config.yaml
encoder_norm: "rmsnorm"
encoder_norm_position: "pre"
encoder_mlp_ratio: 3
encoder_qk_norm: true
encoder_patch_size: [4, 4]
optimizer: "muon"
max_steps: 21600
epochs: 65.5
lr_schedule: "cosine"
final_lr_fraction: 0.1
warmup_steps: 1080
Rows from block 5 of the encoder of a small masked image model, named by matrix and row number. Rows with one number belong to one neuron. Each number is 128 + 24 x the weight over its row's rms, rounded and kept within 0 to 255. All counts start at 0.
After each neuron's rows are labels from the 100 images, of 14976, where the neuron reaches its highest value: "top examples" is what is common among them; "peak at" is the part of the image that holds the peak. Only what is clearly more common there than usual is listed. The data: capsule endoscopy frames (Kvasir-Capsule). In brackets: how many of the 100.
# fc1: MLP up (encoder.blocks.5.mlp.fc1.weight, 576x192), inputs 64-127
# fc2: MLP down (encoder.blocks.5.mlp.fc2.weight, 192x576, transposed), outputs 64-127

fc1.79 [126  73 151 141 105 133 107 171 130 144 106 119 119 144 109 124 149 123 141 148 122 140 140 119 129 116 122 106 143 152  86  71 107 162 139 141 113 178 118 111 151 134 118 141 155 149 120  89 133 135 101 137 126 123 102 122 166 142 125 144 108 110 147 119]
fc2.79 [122 108 108 148 110  92  94 109 105 137 107 155 119 145 155 133 130 104 148 106 118 151 102 101 132 148 120 126 158 140 136 123 171 148 126  97 100 179 102 121 138 115 102 131 122  76 119 130 125 114 132 142 108 111 133 107 113 161 118 120 166 110 148 151]
top examples: finding: reduced mucosal view (33)
peak at: bottom left (27)

fc1.263 [128 103  89 146 158 138 167 123 180  85 124 125 106 110 102  90 106 154  93 136 157 118 192 129 151 119 112 135 159 136 162  85  94 104 133 101 163  99 141 117 101 133 149 104 116 133 167 114 169 123 126 129 152  89 126 112 122 176 112 178 126 130 103 146]
fc2.263 [127 158 162 106  81 132  71 135 102 129 145 120 165 141 107 170 115 139 154  94 133 141  85 127 138  85 121 122 114 160 105 131 139 100  99 125 119  99  94 140 115 104 121 123 124 143 112 130 133 162 138 126  95 101 142 149 116 113 137  82 122 167 140 120]
top examples: finding: reduced mucosal view (28)
peak at: centre (37)

fc1.467 [117 178  87 102 109 111  88 109 136 118 187 129 107 133 148 138 113 134 122 107 122 109  84 156 124 163 124 131 163 183 132 132 141 108 117 131 139 152 125 141  99 117 110 133  74 127 129 121  94 130 133 131 160 137 116 136  92 116 149  87 132 109 124 149]
fc2.467 [ 99 165 118 127 159 119 119 132 122 127 126 127 110 111  93 130 157  97 108 131 106 144  85 118 119 175 147 115 141 167 111 112 126 135 156 172 127 180 123 119 160  84  95 136 138 107 129 127 121 103 125  97 153 141  91 136 109 114 127  92 155  80 110 127]
top examples: finding: ileocecal valve (32)
peak at: top left (74)

fc1.528 [ 84 119 105 113  86 152 121 123 134 163 134  85 104 128 135 155 126 121 158 128 132 139 175  96 112 140 118 142 135 173 121 121 136 158 133 190 112 141 113 116 112 129 106 128  94 177 132 140 168 125 146 126 135 103 132 120 135 118 115 129 123 140 184 128]
fc2.528 [118 142 126 135 147  96 139 153  93 135 123 107 135 154 100 129 108 146 101 105 127 102  95 127  93 134 115 128 100  97 114 127 118 101  87 122 140 115 126 121 142 134  96 147 119 162 131 122 120 136 159 147  99  97 109 120 169 134 133 144 147 158  85 141]
top examples: finding: pylorus (41)
peak at: top right (39); top centre (38)

fc1.335 [154 143 118 125 151 164 166 176 156 121 125  46 111 119 135 146 149 105 136 138 137 117 139  71 103 119 133 127 123 145 130 146 117 122  97 154 150 112 110 128 118 135 113 132 117 131 150 135 101  80 112 131 137 125 147 110 143  93 112 144 124  78 140 143]
fc2.335 [ 91 115 151 100 132 133 130 159 168 134 129 144 163 121  88 117 119  67 112 160 152 136 149  84 168 142 110 153 122  98 148 115 132 132 158 134 155 131 129 168 149 191 164 171 110 147 131  83 151 161 140 110 165 148 122 108 147 139 131 110 108  96 155 147]
top examples: finding: reduced mucosal view (39)
peak at: centre (39)

fc1.277 [133 126 164 172 159 126  99 143 127 176  96 139 147 116 138 128 109 165 139 123 165 152 152 153 157 104 141 175 135 144 144 135 111 158 132  95 134 116 147 160 109 121 165 119  68  84 110 156 160  89 143 151 159 151 108 135 127 133 123 112 124 134 116 116]
fc2.277 [ 98 123 108 122 124 103 144 137 128 155 151 151 106 130 141 116 111 120 129 136 122 113 146  84 109  86  82 119 158 123 161  90 128 115 100 131 144 111 104 103 116 127  73 154 132  88 130 124 133 122  81 105 132 119 133 109  99  90 136 146 173 131 132 163]
top examples: finding: ileocecal valve (27)
peak at: top right (94)

fc1.476 [121 126 138 115 145 148 100 143 151 144 111 107  98 128 121 129  94 142  89 104 180 133 130 103 116 134 143 153 124 124 137 121 136 133 137 144 127  98 154  78 127 134 116 117 125 140 127 136  93 129 101 118 157 189 116  95 113 141 128 103 132 112 123 111]
fc2.476 [134 172 141 125 107 108 146 130 102  78 133 155 103 110 123 156 149 150 155 133 133 122 107 113 186  87  92 137 134 107 120 124  97 127 139  89 110  91 124 140  72 111 165 134 138 158 151 109  90 125 107 159 106 131 115 178 126  70 154 134 107 107 138 145]
top examples: finding: ileocecal valve (41)
peak at: top right (92)

fc1.256 [156 130 102  84  56 131 146  90 158 147  83 112 143 117 123 141 129 124 109 113 116 156 184 134 134 138 159 150 133 135 142 168  98 150  86  98 142 116 124 106 114 149 107 153 149 173 107 122 123 160 163 142 145 132 148 135  97 131 133 115  83 107 128  68]
fc2.256 [136 124 170 150 137 127  91 131 153 121 112 129  97 168 134 141 131  85 194 104 133 146 121 100 110 103  92 141 105  83 138 118  85 103 125 124 138 102 150 139 123 152 137  89 105 167 117 118 141 117  99 120  95 125 119 131 127  96 136 144 124 116 117 111]
top examples: finding: pylorus (31)
peak at: bottom right (32)

fc1.12 [112 123 169 155 136 155 112 116 161 136  94 112  94  92 118 121 137 150 113 131 115 116 126 140 140 135 125 129 111 133 139 124 102 135 147 101 172 166  95 155 122 164 157 101  95  98 110 109 100 109 119 132 161 142 128 110 105  92 150 120 128 146 158 149]
fc2.12 [163 102 162 161  78 154 125  91 203  92  77 132 183  90  96 104 115  93  89 144 104 109 119 113 124 119 143 122 132 124 129 136 138 161 126 121 142 159 158 140 155 112 105 148 104 123 108 138 111 171 167 149 183 131 124 164 111 157 129 129 142 144 163 131]
top examples: finding: pylorus (45)
peak at: middle left (30)

fc1.290 [114 129 143 128 113 111 114 127  80 106 154 126 121  98 134 131 155 106 124 147 144 105 100 153 108 125  88 135 186 120  89 154 118 131  97  95 148 129  75 135 143 134 131 134 120 115 111  98 103 157 147 168 142 139 122  93 147  92 116 110 112  88 118 104]
fc2.290 [156 116 133 135 100  87 135 154 133 134 167 123  89 137 112 118 121 155 113 127 109 109 131 152 160 133 111 120 166 122 117 150 110 118 113 106  92 103 130 156  66 135 116 118  99 146 109 117 111 149 133 136  78 113 119 144 138 137 153 137 110  77 125 129]
top examples: finding: reduced mucosal view (40)
peak at: centre (38)

fc1.70 [103 176 118 131 129 171 120 149 152 139 149 105 147  96 122 130 143 100 150 147 125 121 180 132 128 158 131 136 146 134 158 121 131 130 140 140 138 149 125  90  88 159 115 112 142 135 123  81 138 124 104 108 152 151 110 152 100 136 143 163 120 130 141 121]
fc2.70 [ 95 117 110 113 130 129 145 134 115 131 139 143 103 144 144 144 140 146 121 115 134 132 118 121 151 108  99 129 123 113  88 113 142 155 136 133 168 166 156 122 138 145 137 139 137 141 146 111 144 123 154 109  96 138 129 129 131 127 144 108 160 137 174 103]
top examples: finding: reduced mucosal view (25)
peak at: centre (43)

fc1.353 [145 109 107 144 133 116 124 128 144 121 144 150 128 134 130 114 105  99 141 108 132 145 122 160 176 150 147  61 134 165  89 159  93 114  63 125 127 153 154 117 128 136 127  95 138 121  96 136  97 113  93 122 123 125 141 103 100 144 132 140 116 105 112 161]
fc2.353 [ 99 142 120 131 136 123 128 119 110 127 151 133 172 130  96 140  99  97 108 128 125 138 132 115 104 137 118 119 127 136  92 138 145  88 115 149 149 125 105 130 160 132 114 111 149 122 109 116 111 133 113 102 139 111 144 150 185 133 158 170 158 144 112 122]
top examples: finding: reduced mucosal view (35)
peak at: centre (35)

fc1.201 [169 158 130 174 131 156 135 101 124 102 108 108 122 101 129 138 188 132 108  97 182 120 111 119 124 179 143 117 143 185 114 104 100 144 141  73 140  98  82  75 121 160 148 102 143 159 138 127 162 107 136 101 104 130 124  98 119 140 169 111 136  65 113 122]
fc2.201 [100 150 184 140 108  89 111 128 149 156 108 138 121 140  88 123 135 185 136 125 117 180 123 117 198 130 122 141 125 101 140 125 126 105 136 159 118 127 145 105 166 130 121 139 139  84 112 128  73 102 108 106  97 103 144  84 148 113 126 156 116 124 149 114]
top examples: finding: ileocecal valve (33)
peak at: middle left (40)