config.toml
model = "masked image model"
horizontal_flip = true
mask_ratio = 0.6
encoder_norm = "rmsnorm"
encoder_parallel_block = false
encoder_patch_size = [4, 4]
decoder_width = 256
norm_pix_loss = false
optimizer = "muon"
lr = 0.0026
adaptive_grad_clip = 0.1
epochs = 65.5
adamw_weight_decay_other_params = 0
Rows from block 5 of the encoder of a small masked image model, named by matrix and row number. Rows with one number belong to one neuron. Each number is 128 + 24 x the weight over its row's rms, rounded and kept within 0 to 255. All counts start at 0. After the name is the row's rms in percent of the matrix's.
After each neuron's rows are labels from the 100 images, of 14976, where the neuron reaches its highest value: "responds to" is what is common among them. Only what is clearly more common there than usual is listed. The data: capsule endoscopy frames (Kvasir-Capsule).
# fc1: MLP up (encoder.blocks.5.mlp.fc1.weight, 576x192), inputs 64-127
# fc2: MLP down (encoder.blocks.5.mlp.fc2.weight, 192x576, transposed), outputs 64-127

fc1.485 108 [107 122 220 124 146 128 144 124 165 106 123 135 138 117 125 127 137 150 115 128 147 121 145 126 126 119 145 144  87 117 139 144 136 121 130 109 139 107 139 148 119 138 108 136 159 129 137 107 149 119 126 107 139 139 120 107 138 150 144 141 109 128 114 119]
fc2.485 121 [131 143  84 124 136 149 142 125  82 108 183 136 131 146 128 122  94 161 145  99 105 113 131 105 103 150 186 134 134 143  93 119 125  92 115 126 139 110 138 115 150 148 114 153  96 128 107 105 121 109 115  63  89 113 128 131 133 100 149 148 152 154 112  75]
responds to: finding: ileocecal valve

fc1.519 079 [159 108 146 170 116 127  86 120 170 124 115 156 134 169 108 146 159 118 120 114 137 103 143  72 144 132 137 135 108  89 118  81 104 162  92 162 177 136 152 140 104  85 152  77 108 122 144 129 152 177 152  99 105 107 118 110 142 114 125 151 161 142 128 134]
fc2.519 069 [133 126 100 115 166 119 183  91 145 169 129 133 109 139 111 173 160 127 106 122 122 128 107  94 143 103  96 108 128 127 149 133 134 129 141 153 182 146 115  91 169 151 121 123 143 149 123 135 172 125 147 100 136 149 102 152  96 164 117 144 137 102 130 100]
responds to: finding: reduced mucosal view

fc1.549 113 [158 117 135 111 141 159 119 117 147  88 129 141 117 112 146 159 165 121  66  99 137 144 164 118 146 162 133 183 161 111 121 150 131 109 155 169 170 134  97 140 106 106 106 157  94 153 137 135 131  66 153 136 148 111 156  99  80 140 104 150 146  98 106 126]
fc2.549 110 [ 87 131 147 108 150  98 127 131 173 142 144 109 149 169 156  81 117 117 136 120 165 110 131 107 160 114 132 149 140 151 132  84 102 112  98 153  88 109 112 136 126 135 116 162 137 135 106 111 138  93 127 137  96 125  87 158 119 117 136 108 100 140 150 132]
responds to: finding: pylorus

fc1.400 094 [162 131 103  62 135 124 147 134 133 129 152 117 105 120 108 140 105  87  98 125 120  79 166 128 152 179 162 151 108 148 127 130 141 144 128 116 135 152  78 139  93  92 117 137 124 129 175  92 126  98 124 124 111 110 116 122 131 159 108 107  95 125 131 161]
fc2.400 093 [103 124 132 109 154 140  81 133 153  94 122 146 111 122 133 103 147 148 181 182 137 132 117 146 103 136  96 142 119 133 164 143 137 119 150 149 142  72  87 161  80 109 147 103 167 140  84 152 110 132 127 180 132 119 136 114 122 156 131 162  95 106 132  92]
responds to: finding: ileocecal valve; finding: blood fresh

fc1.188 081 [162 116 121 100 134 124 176 156 112 112  75 106 161 171 145 142 145 193 109 134 122 132  66 108 121 114 123 138 105 127 160 121 107 142 105 121 150 152 150 164 112 112 146 114  78 122 149 106 126 113 112 121 158 129 119  99 135 137 110 102 140 151 156 149]
fc2.188 078 [124  90 159  99 143 102 134 121 120 160 131  66 102  86 126 106 163 150 125 189 106 149  86  96 136 119 144 117 174 124 177 124 121 132 129 133 115 148 103 136 134 109 119 124 155 156 101 157 116 130 113  88 139  96 138 133  84 128 122 143 122 144 115 135]
responds to: finding: ulcer

fc1.474 097 [ 79 168 137 133 147 137  58 137 161 136 127 118  92 178 117 112 111 131 113 124 133 159 133 123  97 100 121 149  92 119 126 118 156 155 118 110 118 119 132 137 133 128 136 116 166 112 118  99 116 102 118 169  90 114 126 111 131 119 116 100 121 130 124 168]
fc2.474 114 [143 143 114 121 139 165 180 109  96 150 159 111 133 141 173 121 118 135 138  98  95  88  93 117 116 140 129 128 182 118 109 153 123 164 128 125 170 111 124 163 111 156 121 122  89 155 148 102 124 132  84 136 205 137 128 126 122 145 149 158 144 133 164 104]
responds to: finding: ileocecal valve

fc1.464 108 [151 143 117 121  81 147 162 185 160 152  76 131 106 100 148 134 120 123 132 131 120 145 137 116 100 132 104 135 140 130 147 103 139 102 143 145 127 120 132 148 140  78 119 155 135 111  96 122 123 127  99 170 189 130 181 139 125 127 119 111 163 144 140 125]
fc2.464 107 [122 129 136 119 174  84  83 136  68 184 148 154 129 104 127 106 101 160 115 142 116 122 109 112 121 148 134  92 105  93 161 135  87 127 172 138 143 147 139 171  77 109 116 102 127 172 158 128 104 154 137 124  90 108 124 145 203 159 104 128 121  93 143 102]
responds to: finding: blood fresh

fc1.148 091 [153 153 148 132 143 137 101 129 158 184  99  91 128  89 154 185 115 167  99 161 146 128 158 134 116 184 108 137 124 123 117 147 139 109 112 128 120 134 119 114 152 131 145 118 112 159 128 124 119 118 134 110 143 132 136 143 110 106 136 119  92 134 153 141]
fc2.148 100 [187  95 127 128 131 153 160 101 126 131 167 151 135 144 121 160 108 178 139 140 147 133 106 101 100 141 137 157 158 119 118 129 131 134 156 101 108 149 165 108 135 155  70 122  84 189 104 128 121 143 121 134  88 167 165 116 192 130 151  93 150  83 105 145]
responds to: finding: pylorus

fc1.298 091 [160 115 108  72 118  99 107 136 165 134 126 105 100  90  87 126 137 154  81 100  92 120 106 126 154 158 145 155 165 166 106 118 128  88 151  80 131 135 102  95  88 117 114 114 148 105 111 121 106 114 121 156 128 109 128 166 114 137 120 118 133  93 138  80]
fc2.298 092 [152 148 111 162 124 103 116  82  72 121 153 128 109  77 120 158 104 129 141  81 125  99 113 109 113 134 156 131 100 167  51 119 112 117  97 129  70  97 130  97  92 154 109 132 119 122 129 139 138 162 164 165 141  86 102 103 146 143 128 116 105 146 119 114]
responds to: finding: ileocecal valve

fc1.0 114 [109 105 106 168  62 179 141 125 122 113 107  67 159  80 122 113 132 145 145 115 126 128 168 148 105 107 168 180 141 151 151 170 101 144  98 128 130 159 130 136 160 102 153 101 134 131 157 139 123 133  99 159 140 139 123 140 127 109 140 132  86 110 134 141]
fc2.0 121 [124 123 134 108 158 100 151 140 138 110  96 125 102 122 147 125 109 111 135 127 169 131 113 131 136 118 125  96 114 144  71  96 147 100 144 132 124  91 157 148 132 162  48 161 102 156 153 140 126 138 112 107 198 143 106 102  96 141 117 146 101 136 122 143]
responds to: finding: ileocecal valve

fc1.287 122 [107 102 162  96  95 113 123 101 165 118 101 121  95  75 142 130 119 143 114 118 144 127 114 133 151 117  91  98 130 112 172 137 106 156 134 163 163 107  92 117 142 149 117 110 148 117 146 126 147 121 144 125 147 131  88 108 155  77 150  81 138  67 155  93]
fc2.287 099 [ 98 128 163 163 143 116  95 128 131 153 138 126 161 141 118 121 134 121 122 164 128 131 112 139 150 163 150 126 123 144 141  82 132  86 171 124 124 140 133 107 108 131 136 121 101 107 132 112 141 165  70 154 108 130 175 117 164 113 139 107 116 116  70 138]
responds to: finding: reduced mucosal view

fc1.261 053 [123 119 119 116 151 135 120 131 146 100 151 178 163 116 149 118 175 115 132 153 131 175 163 121 162 145 108 121 149 129 143 133 101 137  90 156 132 136 164 125 126 125 111 153 156 149  98 131  99 113 117  92 111 118 123 153 131 150 130 126 143 102 111 115]
fc2.261 065 [115 135 145 169 132 153 137  98 138 170 119 125  94 127 122 124 102 166 140 144 122 139 117 179 101  93 151 127 132 101 125  94 163 107 151 125 134 130 180 157 108 114 161 142 112  75 142 131 169 123 160 149 158 151 136 131 158  84 100 148 118 124 138 128]
responds to: finding: ulcer

fc1.108 083 [ 91 143 136 126 185 133 161  88 118 131  97 109 125 153 142 146  76 156  96 130 137  78 189 129 143 126 105 148 126 171 106 152  99 127 122 156 121 148 133 128 121 101 134 121  94 170  93 119 132 100 139 123 179  99 116 113 108 140 133 116 120 124 109 127]
fc2.108 086 [125 117 125 135 107 139 132 128 128 133 103 113 153 105 112 124 168 119 159  89 156 122 136 126 173 126  99 122 124 112 137 120 143 156 153 122 102 128  98 141 124 115 134  68 159 117 124 123 133 111 114 158 134 171 143 151 147 133 138 138 149 169 150 162]
responds to: finding: ulcer

fc1.435 075 [134  82 136 179 139  89  96 108 147 121 150 123 125 199 126 100 139 162 129 120 113 152 117 154 171  88 125 154 136 118 158 109 129 172 142 151 126 132 114 117 111 108 121  92 138 111 126 131 143 104 111 140 118 149 104 155 143 166 121 134 130 143 130  97]
fc2.435 071 [141 166 120 136 112 121 102 136 129 136  96 161 125 159 155 122 167 142 145 102 127 127  88 120 159 143 142  87 173 121 151 137 121 131  98 108 152 147 114 136 123 110 146  73 133 144 148 126 104 118 104 157 125 155 134 111 103 118 100 114 144 109 101 129]
responds to: finding: ileocecal valve

fc1.122 094 [112 132 100  83 173 109 144 118  89 115 136 119 148 170 148 191 136 147 122 135 135 168  94 140 152 101 147 157 122 126 124 114 152 157 130 157 156 115 124  81 138 117 120 107  91 104 139 138 124 136 157 150 161 174 143 132  82 169 138  88 130 108 135 103]
fc2.122 098 [114 113  93 133  94 146 127 144 145 157 103 171 116 106 137 171 144 111 158 124 158  93 127 119 140 136 135 124 164 109  90 133 138 111 112 106 125 126 104 106 143  99 106  96 130 124 123 100 132 138 119 179 156 125  93 120 120 160 137 134 163 147 111 161]
responds to: finding: angiectasia

fc1.51 128 [186 109 115 152 122 136 158 126 129 141 150  82 125 101 134 174 143 119 156 125 124  72 155 131 148 148 118 131 143 143 113 148 158 123 117 152  96 119 128 124 155 103  93 169 134  78 139 120 145 122 113 135 171  94 135 115 111 142 129  92 146 130 119 152]
fc2.51 115 [184 101 123 120 143 116 145 131 129 138 122  92 154  76 137 131  67 130 119 116 125 140 117 102 114 131 107 157 128 135 149 185  78 124 144  83 128 119 122 151 142 149  91 140 131 106 143 130 140  92 161 151 111 102 135 126 129 144 108 108 131 111 140 160]
responds to: finding: angiectasia

fc1.426 096 [122 183  98 120 117 125 146 131  72 157 151 157 108 136 120 140 124 117 139 164 103 140 133 194  99  88 143 146 111 155 147 123  82 112 137 129 156 146 118 145 131 162 118 159 143  86 161 148  91  94 139 164 157 131 100 176 132 109 101  92 150 139 144 140]
fc2.426 098 [130 102 143 107 141 105 144 129 151 126 180 147 147  90 122  88 145  97 107  92 193 108 164  87 144 168  87 111 158 114 104 109 142 145 130 157 135 154 131 159 153 124 110 107 109 154 141 109  93 133 148  86 113 124 160  87 135 108 108 119 131 108 100 148]
responds to: finding: blood fresh

fc1.205 063 [157 137 147 120 138 167 127 142 131 187 147 131 151 135 165 153 123  75 136 118 112 121 121 148 136  86 116 143 130 120 167 114 100 124 148 114 142  92 108 163 182 121 140 124 111 133 142 120 148 110 138 132  85 125 110 122  96 123 124 100 144  94 104 137]
fc2.205 067 [ 99  88 124 120 122  92 124 141 139 116 164 135  91 148 122 161 118 110 129 115 111 145 184 116 148  93 103 143 159  85 133 198 115 107 135 128 157 124 141 119 123 155 113 148 139 106 116 104  97 150 141 123 110 163 146 140 111 128 165 117 103  94 158 110]
responds to: finding: ileocecal valve

fc1.46 104 [119 165  87 114 128 145 134 163 130 106 144 150 147 122 109 163 145 127 135 111 125 136 177 117 176 148 129 164 169 144  96 133 127 130 187 161 132 144  90 158 111 134 138 110 110 142 123 129 100 122 113 117 109 115 112 137 117 131 147 127 158 129 113 115]
fc2.46 090 [150 105  85 161 153  81 119 135  93 117 195 141 133 140 144 133 127 115  56 147 143 129  93  77  85 117 126 143 163 115 110  96 121 139  87 108 157 153 124 142 167 111 117  94 109 115 129 133 128 139 117 174 140 121 170 111  96 106 107 132 124 165 120  82]
responds to: finding: ileocecal valve

fc1.114 051 [148 118 128 112 123 143 140 106 137 119 158 153 113 126  98 124 139 140 158 134 113 157 121 142 108 128  72 107 112 129 125 145  92  98 133 113 139 142 108 132 117 138 166  98 159 113 127 104 129 127 204 108  94 101 130 136 114 150 175 141 144 128 129 137]
fc2.114 061 [128 134 142 141 130  71 114  89 121 158 144 102  81 162 158 148  96 153 154 167 140 104 141 151 137 122 169  89 143 150 163  89  91 125 113 112 146  92 119 142  92 155  97 125 110 137 125 145 111 128  78 140 131 133 149  92  81  96 120 126  81 152 135 120]
responds to: finding: foreign body

fc1.534 070 [182 177 132 105 110 127 139 144 137 133  69 148 121 139 141 132 172 126 130 130 168 141 156  98 125 142 152 149 136 176 161  55 111 134 120 184 126 161 107 137 143 104 164  97 138  86 130 139 130 111 152 104 128 103 158 189 152 106 110 134 124  86 127 107]
fc2.534 070 [ 93 131 128 139 135 167 126 102 109 157 137 138 140 139 161  91  90 143 119 127  97 110 119 158 154 128 117 147 146  96 139 119 157 155  93 122 186 162 141  93 117 163 113 155 148 104 107 147 126 103  88 103 132 166 105 145 106 125 113 122 129 134 137 154]
responds to: finding: ulcer

fc1.296 092 [147 141 174 156 132 143 135  94 112 159  72 149 105 129 110 121 167 146 100 132 119 114 135 116 147 138 121 125 157 151 105 129 115 125 141 127 104 159 166  71 120 122 123 145 129 147 152 119 141 146 179 136  97 124  79  86 133 105 162  95 159 119 146 133]
fc2.296 091 [ 69 154 147 130 142 131 143 167 166 133 136 138 110 101 156 112 122  76 143 191  92 162  98 110 156  65 114  68 120 128  96 136 119 144 104 113 131 157 129 148 128 144 158 153 133  96 133 158 114 140 127 150 161 134 158 125 164 143  72 111 129 131  92 124]
responds to: finding: ileocecal valve

fc1.409 076 [152 100 134 130 143  93 125 168 126 116 172 121 117 203 126 146 125 127 137 106 120 112 171 122 108 128 108 159 145  95  98 136 148 120 137 159 129 120 153  97 146  90  90 169 133 115 134  97 157 147 144 141 152 113 126 112 152 139 134 133 108  92 130 147]
fc2.409 082 [106 150 124 151 142 156 128 140 137 152  81 164 146 138 117 130 186 130 155 114 178 123 162 133 132  85 175 150 156 173 153 151 110 144 146 168 131  97 107 130  99 122 137 128 153 120 118 130 134 156 116 149 138 163 120 138 150  64 133 131 116 123 146 140]
responds to: finding: foreign body

fc1.505 094 [124 138 139 125 101 119 112 166  90 137 120 143 131 129  65 137 156 129 155 123 123 142 114  52 132  96 126 102 108 114 114 124 172 113 105 102 141 141 128  93  93 137 148 150 167 127 188 128 149 154 133 139 144  94 137 111 126 187  97 109 126 127 134 120]
fc2.505 104 [154 117  91 161  93 116 140  71 170 131 123 133 158 106 110 137 160 117 153 125  98 128 138 146 108  92 129 153 158  98 154 165 138 141 108 144 147 133 144 144 177 164 127 130 168 120 136 105  86 153 149 139 125 138 140 142 108 152 101 165 151  94 158 132]
responds to: finding: reduced mucosal view

fc1.140 107 [112 158 131 115  77 110 111 164 136  98 133 143 117 135 166  96 142  96 194  92 173 120  84 138 140 112 116 113  88  98 165 138 156 171  96 113 136 114 163 144 148  78 145 129 107  91 133 116  90  75 122 147 144 125 137 166  99 113 111 163 108 126 123 104]
fc2.140 101 [141 146 129 145 152 126 151 153 150 135 150 186 104  97 143  92 118 124 124 140 122 163 114 119 162 101 132 134 131 137 145 153 158 134 119  73 145 127 129 161 131 159 122 125 111 144 128 129 100 100 134 138 105 117 112 103 162 166 109 131 128 144 153 116]
responds to: finding: foreign body

fc1.327 066 [142 101 100  88 120 143 152 132 146  93 132 107 159 173  85 131 111 115 113 144  91 145 168 101 152 148 118 141 144 156 109 148 128 130 137 114 180 126 159 117 119 149 122 104  78 125 140 175 153 165 137 117 107  61 102 128 149 123 178 134 138 110 130  83]
fc2.327 069 [177 166 133 146 186 146 111 120 113 130  94 102 151 125 148  99 138 127 129 121 131 143 137 100 143 145  97 154 105 134 121 138 125 119  80 164 111 189 138 172  79 177  53  79 113 146 125 106 134 135  86 135 157 128 109 110  87 128 135 198 135 129  66 149]
responds to: finding: ileocecal valve

fc1.269 100 [115 131 113 170 107 148 131 112 146 130 136 100 134 142 165 159 110  97 153 133 107 120 163 137 141 105 155 102 102 119 136 154 119 143 121 161 127 132  78 151  89 152 130 158 137 160 107 118 104  76 126 171 118 148 154 157  92 134 103  90  85 140 116 119]
fc2.269 084 [187 116  84 162  83 120 149 112 108 100 151  80 117 111 158 102 168 151 107 151 140 104 122 121 138 169 151 131 105 149  63 152 114 145 173  87 140 107 123  92 147 145 110 117 133 112 127 112 117 139  99 157  85 121 107 118 108 165 125 160 107 118 152 128]
responds to: finding: reduced mucosal view

fc1.34 103 [140 125 121 137  88  84 143 130 131 178 125  83  97 168 125 129 121 129 135 130 139 168 138  67 159 116 130 138 110 140  90 139 137 110  99 116 121 155 149  98 122 164 109 108 133 215 139 131  91 115 101 121 158 115 115 104 165 166 137 117 191  87 106 141]
fc2.34 112 [120  92 152 133  99 172 147 120 121 153 146  93 161 149 155 159  91 179 146 133  97 117 139  81 108 117 151 181 102 116 153 138 132 156 114 115 154  90 122 105 148 179 127 147 141 118 152  76 146 140 121 112 110 141  99 181  94 152 138 138 100 127 156 126]
responds to: finding: blood fresh; finding: ileocecal valve

fc1.533 089 [126 132  93 169 150 137 161 105 111 169 139 118 113 135  78 110 121 128 119 129 132 201 107 107 138 115 166  93 181 126 124 127  96 175 161 119 123 159  90 159 137  87 137 116 143 114  74 146  96 113 146 155 101  94 129 108 150 165  72 142 110 128 122 149]
fc2.533 096 [106 127 158 111 101 118 137 127  99 120 109 152 110 143 124  97 171 111 123 150 126 148 118 100 111 120 136 109 142 162 140 136 119 120 177 124 116 105  71 135 137 135  97 114 112 132 124 130 122 143 173 131 171 145 184 154 112 179 132  95 104 175 161 123]
responds to: finding: ulcer

fc1.76 133 [154 123 116  80 168 134 135 133 128 148 131 113 129 150 128 120 179 143 135 129 168 106 122 110 118 128  95  92 139 119  79 145 123 124 132 126 135 150 112  80 103 120 163 139 105 151 128 125  71 132 173 162 132 147 131 122 126  91 138 150 139 122 103 109]
fc2.76 131 [138 134 119 131 147 121 132  93 101 108 112  96 116 166 107 150 111 150 105 148  69 125 178 141  92 151 117 106 130 103 116 130 123 105 124  90 105 126 153 163 138 136 111 125 148 172 147 185 109 103 100 114  91 113 130  98 167 112 119  81 112 124 149 116]
responds to: finding: pylorus

fc1.460 076 [127 104 109 118  97 162 108 122 139 178 127 152 119  87 124 136 127 151 144 157  97 127 169 158 125  82 153 121 160 109 145 141 113 143 126 128 117 177 122 112 132 146 138 145 117 181 113 136 119 162 135 153 130 143 127 124 103 124 131 107 111 103 156 113]
fc2.460 079 [194 101 122 129 142 116  75 146 125 116 137 112  75 100 130 151 105 117 120 156  97 120 130 111  79 115 145 150 171 118 123 120 140 127 147 141 109  91 125 117 130 136 151 102 100 116 141 121 101 168 137 160 155 125 145 133  78 158 153 121  71  93 104  95]
responds to: finding: foreign body

fc1.276 107 [101 119  84 124 139 107 139 108 189 138 105  90  98  98 130 104 131 110 135  94 106 158 115 157 125 128 120 134 105 148  93 118 159 131 131 102 165 148 117 116 109 135 142 134 136 131 178 116  79 149 143 164 109 128 125  94 150 136 119 122 126 127  87 153]
fc2.276 114 [126 156  62 119 116 118  97 142 152 148 117 103 103 138 125 137 107 110 147 193 110 116  98 154  99 129 125  89 129 144 125 126 164 127 128 121 147 162 121 130  99 104 151  69 132 139 145 131 131  98 146 160 127 118 120  93 102 145 127 133 103 157 141 137]
responds to: finding: ulcer

fc1.130 127 [155 160 145 136 137 141 129 134 171 137 144 118  83 109 120 123 121 121 134 111 104 167 148 120 147 150 123 100 144 128 133 126 136 152 133  94  77 139  58 146 106 113 139 122  95 123  91 126 170 170 117 170 118 129 164  99 104 159 107  93 100 119 112 129]
fc2.130 132 [118 133 105  92 114 150 125  86 145  82 164 177  99 103  72 133 125 147  88 133 115 141 131  96 141 135 138 127 130 147 112 120 161 108  91 168 124 112 132 163 142 140 131 178 105 111 150 122 112 142 108  61 138 159 135 117 149 120 142  99  98  84 163 126]
responds to: finding: reduced mucosal view